python train.py --model="image autoencoder" --dataset="crops of objects in photos (Visual Genome)" --train_examples=123503 --image_size=48 --crop_scale_min=1 --horizontal_flip=true --translate=0.06 --bottleneck="plain" --downsampling_factor=4 --encoder_arch="swin" --encoder_norm="rmsnorm" --encoder_norm_position="pre" --encoder_activation="squared_relu" --encoder_mlp_ratio=4 --encoder_head_dim=32 --encoder_fused_qkv=true --encoder_bias="all" --encoder_qk_norm=false --encoder_layer_scale_init=1.0 --encoder_parallel_block=false --encoder_inner_norm=false --encoder_patch_size=[2, 2] --encoder_depths=[6, 6] --encoder_widths=[64, 128] --loss="mse" --latent_channels=16 --decoder_norm="groupnorm" --decoder_activation="silu" --decoder_weight_standardization=false --decoder_channel_attention="se" --decoder_widths=[32, 64, 64] --decoder_blocks_per_level=2 --decoder_block="basic" --decoder_dropout=0.1 --decoder_attention=true --decoder_upsampling="pixel_shuffle" --init="kaiming_normal" --residual_init="none" --optimizer="soap" --beta2=0.95 --lr=0.0034 --beta1=0.95 --shampoo_beta=0.95 --eps=1e-08 --precondition_frequency=32 --max_precond_dim=1024 --one_sided=false --adamw_lr_other_params=0.0012 --grad_clip=1.0 --steps=3400 --batch_size=64 --epochs=1.8 --lr_schedule="wsd" --decay_fraction=0.4 --final_lr_fraction=0.01 --warmup_steps=340 --weight_decay=0.2 --adamw_weight_decay_other_params=0.01
Rows from block 8 of the encoder of a small image autoencoder, named by matrix and row number. Rows with one number belong to one neuron. Each number is 128 + 24 x the weight over its row's rms, rounded and kept within 0 to 255. All counts start at 0. Numbers have three digits each.
After each neuron's rows are labels from the 100 images, of 14976, where the neuron reaches its highest value: "colour at peak" is the nearest of a few named colours to the mean colour under the peak. Only what is clearly more common there than usual is listed. The data: crops of objects in photos (Visual Genome).
# fc1: MLP up (encoder.blocks.8.mlp.fc1.weight, 512x128), inputs 0-127
# fc2: MLP down (encoder.blocks.8.mlp.fc2.weight, 128x512, transposed), outputs 0-127

fc1.260:106137149170155148167144123144139088064069124116103138100135112110108102127129068108146113137168157102118104131111123117099084127119112170189130128118105118116145132123183143147138149117140111153137148141139095067151147164113114130099112115155113143140167121117112101114147116139133135087146161165140125134107092155109135135127123188157148106119098128098149128101118118129123140148123
fc2.260:111127137057146165138129105132120165125191140123145124135145123178122127116147124105113129115067094107106126105103112116161109116141129146140135148104133128118103129101114148094082114115102126141150135126120095089109163103134149107092161160162132146093082096112116116097166125109099130176141116094151095145141130142167159103124170120146146169152133112159133119110157158121134129114099
colour at peak: white

fc1.36:110140101126159140141095088157122201112115115136142128131115121165168074110146148124144132107173138099164085137109180090128125117125129112159195144174147140148160120132148113143105146145123143110143114150142120137140125129116140164160127098152129148101133118107125143123093090103130145122124170151090135148088111136096148136141111112123162099149110185123133092145108158151158110135131
fc2.36:123119084099112110165104126151136096138119129154109147140080161102110156132124116156147131155113150129134156086110103143114112186111133160144135104111178132107110123132107148107100120099114124131187186126118163139128111148131107133146107153127106151093113155147076099119104148128125113074135136141128126134116169136118107165098146121140125163101175090140095190101151134136126135099127
colour at peak: brown

fc1.183:110123127153110167124164144079128125149147153127138125134093132116115076139141170165150117106076146143105162084136130175127127151157107141100102149115141155130116136095134144113150123121154144155148166143158153172171144123104124152094151147087131123151126152113128186130139175110108154132134101127134114132165140107143114108140124165131177109121141121123152069095130160106157154146154
fc2.183:093170107080162140118086116151130151128192115101117117144115144149118155131124093094152134162161127123120129165164117088119134125148156126121113122132100131155158100141128132133097130139149121109125090131093119094102142130117116106127084137133128124125170109154123103155151087145152114148172142144139145143112093126116105129098040104105093150120129091107070110120132111150110122125098
colour at peak: orange

fc1.497:137136113113135111131116097088147094116119122140150131151096154157134143085077138120102108103162078116124121143160115087133129124083142123137098139129061183113136158121135154119128109154144116132129102143112115135127155114109100154088124120094051110144131115151160156157097093094121092120129123113073132108118094118134106107176109142127126121153142162104144103132120121131123164138096
fc2.497:121116144121131186139166171159090165107105106134115128124181107115140137168165145140089156123104153108112141137095158173150123111130132123076153144152139109139143087143134102123123149185139129121150142082134137151154139105107119081124118141145145121122134134082106145123136111102150162144168124092131134126167129093144131138157154129110130124145105126131154110110161095109152140099195
colour at peak: green

fc1.116:132102150133084088195119115147096126131099152143091125124108114085118143104077139164157113140123132144136140125155141142122112099132159140108152117113109162133166139120117128142112147115175125115092138120143141123139134139087142135155098143127130168122119105115148136124138122124169152137197124137132134174141103157108138095170072118085084165148123101093118096096106131098127139166142
fc2.116:105127117157153142094152155086172108126176166130151145133092095172088146151129135083093133126113132134135136129107127136157127145118099116119140154143162143122119129124127144124126133162107155135170111153141121114126155143139116159079130095135111100138098185123107111154136126128106080191121109096143117108145151094139101147097151145160166112155131173133127149150115127162102096084152
colour at peak: grey

fc1.16:139140137108127145089114091116134120166123147145119130146056109162077100129156101117129152140123065119116168143151119153109142135087173138148136143138122113112095147108093134158163169122163179169158124140094109145135113151094173100082156137085118113142138085111133142110157139123141162123135146117116140078134145123123114129111128156109101102149148124161132137162122112138135117112109
fc2.16:119118118132164092158136173142084125110120103145132132133155093104185177109094118123131164118131164153158122142119171135133127158159120132113116097128117109101171106163128134142117090154116090120124154112102147120134102128118083111133165103156150146120131163139126095094091080133125116139145118106123120161138097141157156136128103134130206135139101094101100108082112144111132139107148
colour at peak: black

fc1.197:132123144119167105166146135134132123127136099107136128152126125151148097103142106130159155101141168127132114123161113072099155079154113144157141126177156100136137127126140113113174110174161170105118146134160109109120113130132120099119087132116163125169134142108103116102112148126191101067066141143091131113136104125109172142114105117151145127161123116175132155143115139145146104138115
fc2.197:118126145156097143125118114118157114116166123146145115157105138118132103123082145120149096110107102094179140103145126119122111123161119108108132152149155147127098173133095114142063121117101122120130143127127148114119136142110161135086150121175143097097167090084120167135110163124134086156122144125118134123111113132148128117112137151138116092103118180119134125140114138117086169045079
colour at peak: brown

fc1.29:124146140110119125112083130135130118124123149123185099110129074121124151133110172201151132125135107126073160149159118090099129156143080138127103163071124131126106108153124138122147164095133171098120086111163099108095109147102140146143113090106126123155180140122111118151136147100127170151114111160148126153148115124156119151101160135147122139120115110111141100113115091130129127090137
fc2.29:131112107125127106149138115104120130149111141149073188129147143114120128081150112114092130111152162117143129109086140124129143123126186137150146064165136125139120127134150101083113036141123104161155137137114170169121151113140122109108143171139133107091071132132117136105100120129099115115135125109124113123100163113114156110121098142117134108116165158130153129137147147170132152155124
colour at peak: grey

fc1.265:081135128165144160105161094104162113144118124113120126095136084185113144111094159139131107132108126111106145105101128122086124135132123136103119135091141120134103109115113077156129128135119158101172094148086142117159149129103171164111104146117129152130118173129134155134145135083152124097143112177115122157114156161124124135099097165168105121139153135138165159134141112087117142164081
fc2.265:152133146123132138149094173119097140145191133152141142136119127114119136153180125127107120140183109148105121192155137109133137133132132102159149121107123143113131120145135112098136109105129121135109163152152143134100110106171090100161139102120129089117198096146108122100104108142107092182135142088145115114149091085129132178143156135113156132103129118128118100098105109161128125095157
colour at peak: pink

fc1.110:117171130130120123135114105122134133066124134128143131159135123141153114129094176149141128091144128103096146066068155127123151178134117104145146088138162104108117100130130172130118127131140188113117125137126096130126162110147125177114132162138135144179154148115140159133119121117099127185125111135118148114131096147159151118145150092119085108088129090143110136091125104121154148158151
fc2.110:160096101128106113108102147132123110185125152146121135113123119131088121098157096118135119142094103127159146163157119145130132091126157157109119158120093151158150160135132111151112162115116095113127110103110187106121104151146120080131147115123114124075112121156121122136139120139173144073134125082119104116119130127095092125104069157156176122176081146147158111133133154132111128146133
colour at peak: pink

fc1.376:140081090185159184142155158163124139119131079128116093149107149131132143148123156110134128163110107152123106203140106116127126178062151125111141129136116133122143101127127133150095146075152118139123120169099139100132122144140158134134136130164104146098124137163114135127131143123105127152146129168120100108120148090122126145131123129145160152106113161162105136116127141128151056144115
fc2.376:110186170092128069109098141092128126156116153131131162119145106104110138074134074137136135126152113114124150099122150153131120081176118132124087144120162138143092163157121118148140099188111136121123130107147125153111104101117110118132123157140148085152118116081131132130142118160124142106121127096115155143159090128135141140141147133121101117154106121085124136139160118127091199119148
colour at peak: white; pink

fc1.468:130147135190130130154133136151167144139150136103106153111100165107093146186105165182138089158100139131126169132091143137158137138109120127117154130126125099104149145131129146121132136121165120119126131119088073091178177145104132147121100123120102112158095121136138164131115138137130112125131133162132139127058141104110125169117086114121090118125125160128125154091155122112154160125168
fc2.468:114147148130110117148107088123090131097116099124104145111130116126173065089138123139135118150157112116165151095130086085119108146110134139139054102086117180112113132105154124112144103127117143121146141150160124112091151115139121110139138133146091085114137140149122093140116108131141100142153108132133070157106100171161112148119111094128129179114148129097142127168118106129112140146084
colour at peak: grey

fc1.329:179111130122150118123098117105092174140137133133128127096130118113101086141138164109117121133140129128176149098136132143110151146102120106159143093104132126107148135150162163107140162153069180121141125084157128123158154122146154125100129130098159109148135164133106165091101097131152118177155182116091157117130132124128143099120161110082068098101124117143133130135108130120150108137105
fc2.329:098139110129088125104138123172143109131137130125114173171123147138147168115128136102128153113132129113110112142124130114135124121128160149092098164141128152150103122122112116143094097119184103105102144156082115152103101123120126097158159126174090105073156097129158130147138151124116150091077091127168103127145114154148127117103082123157190156143139145115141119101152146145134160121171
colour at peak: brown

fc1.494:092086140130159107127141113125129119123120144136119086125138142150134198115093133100127108117144094155078144126112143130115143161125105094110100083121101108120158115129059149137085115079154126099063105132110115162162133118117114116147101163155111139129130151112122127127155120130143145071152146135141130097122145126110122107106127165171136156127143099147075147157100120112133151128160
fc2.494:187100119127092150126105145115115160102138149143111135177119142090076128102161114154139134077108135149126126118122127135127128095120110151100182169136121127142144136140155100150155147152139102126179174104110142094143141123128114109114097111129166091139137108156164129122149119147131097164142140107130161143147076155126154170149090133095139137119133099099172146120144105124131153097087
colour at peak: brown

fc1.151:150120167126117080177124155138102131113115129130122150126145141094176159111128127101160166119175134125114094139107151119144184107117167153146126129128134137150121134144161153112153105172130128096143101133118124142139122103134101075125133152114076089089157128077141120098163129125142145128080115119094111097111150136107130134079129138088097104100135127097088141164112108155111118103120
fc2.151:084109180127191177141150146133091154133098176136128124125169114126129077117126118142124117141130090089141092129157129134122124135127124139129108133115137157121133121114143155126145123125113078168155114138164133161128142096109108165163123101124153155109117105126096112155095089106135079159119151149112134129104101115143112108134121150193160115085159126113098130120133113104137152119076
colour at peak: black

fc1.322:094140161137111114094105102145139118149121128177183118104136085147157140099056061151118094102124153145116123089155119141143109127155106124108099098128155152123132127105139122099085086136131085107134102129109113148125144131109135122132148153141177153150151160105097092141115138098139108121072099121133140143110131107150136153137128115158121115153108110120142168118117133073137129140157
fc2.322:121157101105150126119115122155123127111163111124116139163086138149105120091121122119134156162135123095166162122145142111099164120134136133110132121073137109137117109136150117165125139161116125142105109136108126079109145135149129132125131101129124128089143100133178148153112110137112128175178099132109077123124099147166138104093113115145147165112105111112078123051153102155113115062110
colour at peak: grey

fc1.229:122148159159116085178124162090151144107113107109172091118102147152107122138087121111103090151154111125108144124114095134143146147081139151153118120109103122127121117083129118149113128138147147151145090120134121177135163153145135131161133168113164134102112146128118131170144134124188144093131136147099140087102108100079099151133106127136132109100151094095139081140126137091103167124142
fc2.229:121131151143151112115161081135100132123168155149118157125133154131136099159169153126092119149124099151104152128114162092171145110116155157103146121141116100090108171106114103151165184120142130096135165163095128113132102174091147147107114135122139124150171096092098125105151152129111125162182107118163096127150120140122138147128138148109165122154102111126097125092148152117089125123142
colour at peak: black

fc1.87:156073139124147117146166078153113082143130115127100157095097161115111138092123137114112152137142175084112120117135110140145094112157115091157142105139124131124169113150193134113130130130121128166146178132108138144141162123124133087098090141115092101133153161135146112135131130170131103134098157135113149151151146103185125112125151125147131115122143085117115158125192127150130129159138
fc2.87:118174133103127132150099137114172162137180142119171100168125110115115122162103105122129122128109073143152154123120157103093102127115137132121143124125127109139112137105122155148127084158136122091122082126162105094135135129170141166117150108167142157148097094140125147135112111122118152114137069120138123122094108157138141126143059136126121128127113132140154114094061102141113112134068
colour at peak: grey; pink

fc1.252:096130129121148122143128121124144157105087151138143114112139103127173149150145150091137122199127112105174113174120186108136116119110178106084100100108145147151139112159150135165119103118083125139157135126134119126145113152102175139101110154078136100128132136138127126123136142136117125126151126102137148083089129118132112148131117140098122128185115173064149105104143138090132165120126
fc2.252:116166142087092132078104147172154116119151124140129153160083116150108139125108118132148150152136135106126125094196087122156146122139104122163123143151175109105116125085114145112111119137168099126106105141129135153123112146156138116096126114133125132103147088079143108091123128144085115157122100132100148138125173141148119094096128147170133158067136126137127130128107132164105132075106
colour at peak: grey

fc1.76:150146109141116138120144146134123120096122157137122156088140137136125105178158131122134132125149127173127116098115103174155111179100112141112136157126103146167186124127093150138150139134154122126159137147128134147150110116150111160167072150110159112110101129127143138110145142125158116110193131158125109117090168126144083098156129127069156071124149181136103114141125116119121160123104
fc2.76:113144119066157125133111089145134113122084124141100147139122141101187112120114106155153143116111140116162167134158171105074145122094153137120167119132105142167156127169124152114098157131139101158133097122145142119165128134105132119127164125167122130124114106138112130120171099172150139121129123139110096145128085117133137140129146175118148153117105103135168066090157099113158138088120
colour at peak: white

fc1.302:139109129149149154156149120121133139090188108136132135146155092170079118142101132127099128162159128086086157145137101084123099144119166153123123138117108152147141148131127084175115152123185120144131142158125116154095146163095157100146131102140142146136113131148120135111124165107156164133137101145129140112125121134132166194134093097148151122109134120136157138116136164144140106186098
fc2.302:124166132110088107112128158121134080155087143119145112127127148112172130113133130126148143119089114165186108126123133166130155107158124120084124131103139103088143106136127140120136119147095148158119089124113129119159107115140112163135158155150131124094128130078163115122115110162098115142147141099156103139156176119124137080095153158115103141156121130107077114133128087111086133069170
colour at peak: pink

fc1.138:121152107095075137116136115061124110138142135152129098065155105133156124132129114096107128136113161116124128141128115110112111096109139150086118112107113153165089130160124145135095112113145128148142172132058152156112118156089138148114133172102120115149146146134085145109166141106110123148116120151122129172151096123104122173127124146126113125144108165061114099130139118091098143148127
fc2.138:138098138140129164149152137107100124146096115098129149170121143121140140099141136145120116120107094141143170123129172164116148128134100131161156148143132112125119126148107131141149144136133108121138057132163114113128123162104132143187122126161112128058098063145169106104105138138130133109141098148124102123104126066152113100134148107125090145135121134165140155133120102142172165078150
colour at peak: pink

fc1.129:090186155107148131132139118160163120114166094159104170127128112145112077102110154142124103113100177137085129094105131165117128166148085132100158099122151129132110107139126074151108114067129117132113107143107150108085161126164094149135140130128121134126153107169101172099112137135116114129119101129111160124129121110120099144140135146140110094099134100102108129111140140084149151137097
fc2.129:174104082142129121137117127125085135161106152089155130153133124111148168137140120115143127134138129109155126152160131088139114119105180142152129178160128135132125138118138193056151134169103149136175172106100142154129123131126157106142115154137136114110121129086144113163139139121125129130159177134165103136127154136091170117113147110149124180144150133168143131138133145167127104105157
colour at peak: pink

fc1.72:116126102118144149147142102099185140151115137097121138125122152124109141166119127142135117126110130163172192111131157109092171130154150107134091117158146127148169092144123128138136188097133155128162099092081120137148103172082146125132107132114115091129114107103139133114066136157141168099098126168143141115077137115105131129092128149137119118137109131107124145119159153087123151134117
fc2.72:149130130161139108131098166136140113147135132113133119110166093137149163136106149128105137170112120058122121128126086126093103133113139135138161110073133141077100174115180060118132129163126157100128140135127152117128119136185132105101156121156128094121151154120093117130130126127152124173154136068124085132147118159131163129111109116117156122135128126104107118164112122166101112118108
colour at peak: cyan

fc1.153:144114101196160137113150137151136135100134097122105125130104156156160156102136121118115089158144204116103120104114142136120159129119092094170106132119127161134116126117087139151118097121157112107117166145089139105123100087135124157098115137152079109089164125150129131149115167123132110152109100112145106122149110113117155159137144078161154140096109092126114150123167128132131103161148
fc2.153:121159178090112113157087110116129127133143133135167136119149115107098102158113101138141157109120064143164134167131121138143148128148162138091118110144146127114135153117167132114163171152078142146147074118146110139142122146152147093149153128155152160189117131112134132136156106200097138107130138156102182124134149128158089139132100158085128124133115144146127117111108126119109136127107
colour at peak: white

fc1.363:088211134164159116126144136145119127091111101135126160146131143148134108135116111126121123157131101146132153124151088150147143136151152119077163155154143131112159140087139076169126142100142099136120144158103125136091107142112156142131125112164091092126138076168146145121122173123087118098151092129118110146113138154134117186152128131139167163143154119135090104112155134108125141120115
fc2.363:174099154096087143130135144137143099184154163138125105114165128114110153105117157145132130108111142107148144137139160113111098123086133127174068098090124110113132115145132169083161138152123173179139105116161109133166150109165105133117118157082181151127114150150099117123175108156121161154143136122145130138155172125131148098119128124117100116110127131109142118119109134153112130164126
colour at peak: orange

fc1.45:159114121122163131097198150127102099131151197159089116124109169097112100079140107134116159117141167169112110165099117128146158153120097139159109155179129150124147114141115147138166154117153139146136155143121124150095157130105128140151081130096117150167162131136091153126121112109125123108144122148107120102083106089104105146097122131131119101152115128131166119150133133119097108118129
fc2.45:138157143122164160103133171114103090151133122115150130073155141163157136114149122135111163121125106134194111150144120134136112123123143142119151115146133112144123129115152123112069123144115089110143119079152132111120112183134182118147144134136089126149133119110172157121067136118134116161098094146145162117130091139164119146100105119098106148125165111100099120078092127117156153125108
colour at peak: grey

fc1.287:143114169133091138112095141160182134108102093132135108136107087096094149148186138157139168138130145151097167148088131135121133160149144127129158108100163145121151092111128154129173110133170123145168112112082156139131156104156093122097115129094131106118141121101114131109127139137116146146083143131097126183151117124122137108120119117118130149134095088105137127126160133138087184156147
fc2.287:081156099142116123154155080141086101153132180168117133119138150162136084094091137137120072125137132095152142102131122113130122110082151139135114097127144112138112135115142103117082142144137145127095114127149088120131144169123165108138121114178112135126151072157121122177104105149106141123113100125153098137108164097154129160134124146110136108115148135145103135068147126143156133094099
colour at peak: pink

fc1.208:143132154114163132124115066140125141112114099123087160137134153151126120062111165141139142160131137118130130107125111143120111140135159129115111128160172122134104086112158090157148125138164173143119098133111176140132120139139172120154108131158161093162099165171123135107126163179151131156146103128110111113122149122142130159124114096130159158073126098121138168138167088097123149134129
fc2.208:120131104126109104129115177114100118161131135120159131084104078112136126200127093143146140119121100098115141136130139090143160117135100129134143166120118125121148143120112160147128137126140104105166195138139129118133181115143082124114161112100097100092200089097124123143123080086129138119106156138160119155138138117133121116145121138136117097163142132181103111128134171146146119127130
colour at peak: white; pink

fc1.89:134107113080099110102118137138118086139137094117139181111182084101094137146067128136098100117142141123159118107158094153151140130131108097144110183110138120139111155118140106100146129154163108100133121191130149110151130096105138095129108149128163154111154110139138098128118156128126143111085126112092098111121165134139146109169129133134160148171113117139166144097116133163146115105146
fc2.89:127132118192136148113138130140109161109121130123108099136101159143146133114185102123137173175103095155117125142113152080126130116137142152119137107148114164097129103123120151148114139112084129150109143066140077158117134136158109152155126111142114091145148123102123148126147115144152112171155124124159150144150084130167115175082130098122132085099096139142084120124129105100117144159096
colour at peak: white; pink

fc1.479:148119129082138132094127097131122159117120170127192111129102092123145148094149121150102152128131130102150204149096159126166126115125145157134107120104127096113131128111171135087122107159120154163136129103113095132146103121127118094110140156113129112147137108095103109098148152142128149130136121089136071119142113137177146093116120150160135172163130125126131110136135088197101140120132
fc2.479:137146141124101086164144141145111138182121105138096140164171166164130123136126171117135134137100138152131058139179107111060152135141109107088127121169119158165134130123082145164139136101131116088101125156132146147140138141132136151129134154123133130155100107148145138130121100092152118121123150133119167145132154124107099139130131107100151080085165136138104112124137146077115121090122
colour at peak: brown

fc1.448:169071123155189153124092095125134147116154148145145116141106161109118130121150151111148151113111142167125129146121125124133139142130113097108107151107123132129085112124135124095108126154108127102134160075159128135134121162147078110113112109132110128065122165194175122132100087102109107126119157116085131136126121110126124100067128141094135118175111180123130150132132142105147117118131
fc2.448:102188146106081065137153133157145128127103141119115144099157121151126097157081116158109087147144116109123139098126134135128124135130151148142147099126145125157148149129118131148123139129144143154116105162127113093137116100104171148108138168109153137196155123093081125128132150121154128124161129116174117117152130159113131154176130113148118114083174072110137133100100094159118144143112
colour at peak: grey

fc1.22:130140096118137129136145122133105169115115136118106126156122107109110151155149103185107105121105145148151140121146076170145140092167200139164086125128157163148157156119126112103126122146144129126153157140132134125114118137085136126069141099142101111110141135173122088169115128155140106103132106146096128105115169110116129149157117145117125109164150147082135151138096189123118102094139
fc2.22:074140153125141092099115136112142115137148092129101154112137121087136115114188137166120111129158110123117151146090124113192151124107141095129118145116120107125152157100132074149142114102120100142143123078153153095149122069101144160151115114101154126098150104093137122121112150125118153129133113132114138154148111138155093113083158120149141161131139123072131092110129091121147132184115
colour at peak: black

fc1.476:167092095136113096139126127113111104121126132123178103116161134119136177115119103104122145123096080103145182143131118118131156159125119117096095122143121141140177150135136149119101117126147154083106153172118149116120129073126108137094131127133104158080147140159140125146104156124132120127103149145147108099129117074170190103137118145110159161118118152126135134156173103153110087141158
fc2.476:120123141113122163089120147134131138147116120118104124140091124129123124142126110166099118142182112165106069112133134122138100119136168145166146121167119119108084088091150145098152152151106125141170100098147134145144125157150154118147149126147156092196091110127115128123138098130114143132161122094108157152116136114126102177115141091132121132159131100126122141137084166085124182089101
colour at peak: white; pink

fc1.285:147115165143117113165138169125128154167113153140103164121092110111137134146110101186152107179185137111127096099127145083101131125133083129158129133174144168131099167115147131140136143158136139101119113143160142097143100139112141108107116151154087149111144139079153088141109122120135105147095108139128097126113109156145132130164183148135118146159098158134125080127138142130106106149115
fc2.285:159185104101123134104100121113117113094171142111162132153142126110101110089122121101132145115141139141156156128117182131147142105119143113143139129120126122157145089102144134103147127152142124175157119118083119140112166071113127172117150094092101136144096083149166128148125105141087119147122139093135125116129128098176150112087096095157126142068147096116088130121145130137135117112159
colour at peak: white; pink

fc1.186:146145151150102158104141099130113152116136131119128133117100110141114100126094087089104128080113152108111152160121154113152141132147115106138166108108178162100085105100134165096160113136137171161128108117093098111163159160132113126142108136174097097134149143172139126148165119143132165163124125114129150136143084094122095099138111112123135102108092108112144108115138131173138159173096
fc2.186:127076167091123154132136173129144103101138134123137123071148143145128136107169141130166121158161105155147127120115145149115159132137101177138129173134095109182115129152151091159117122117114135097125139125181151150100100103119198092129145155123142145124090110084098119099133099125156097165152139138131135119112155151155162155126133112136088150141147150143114153120139133119127145093117
colour at peak: pink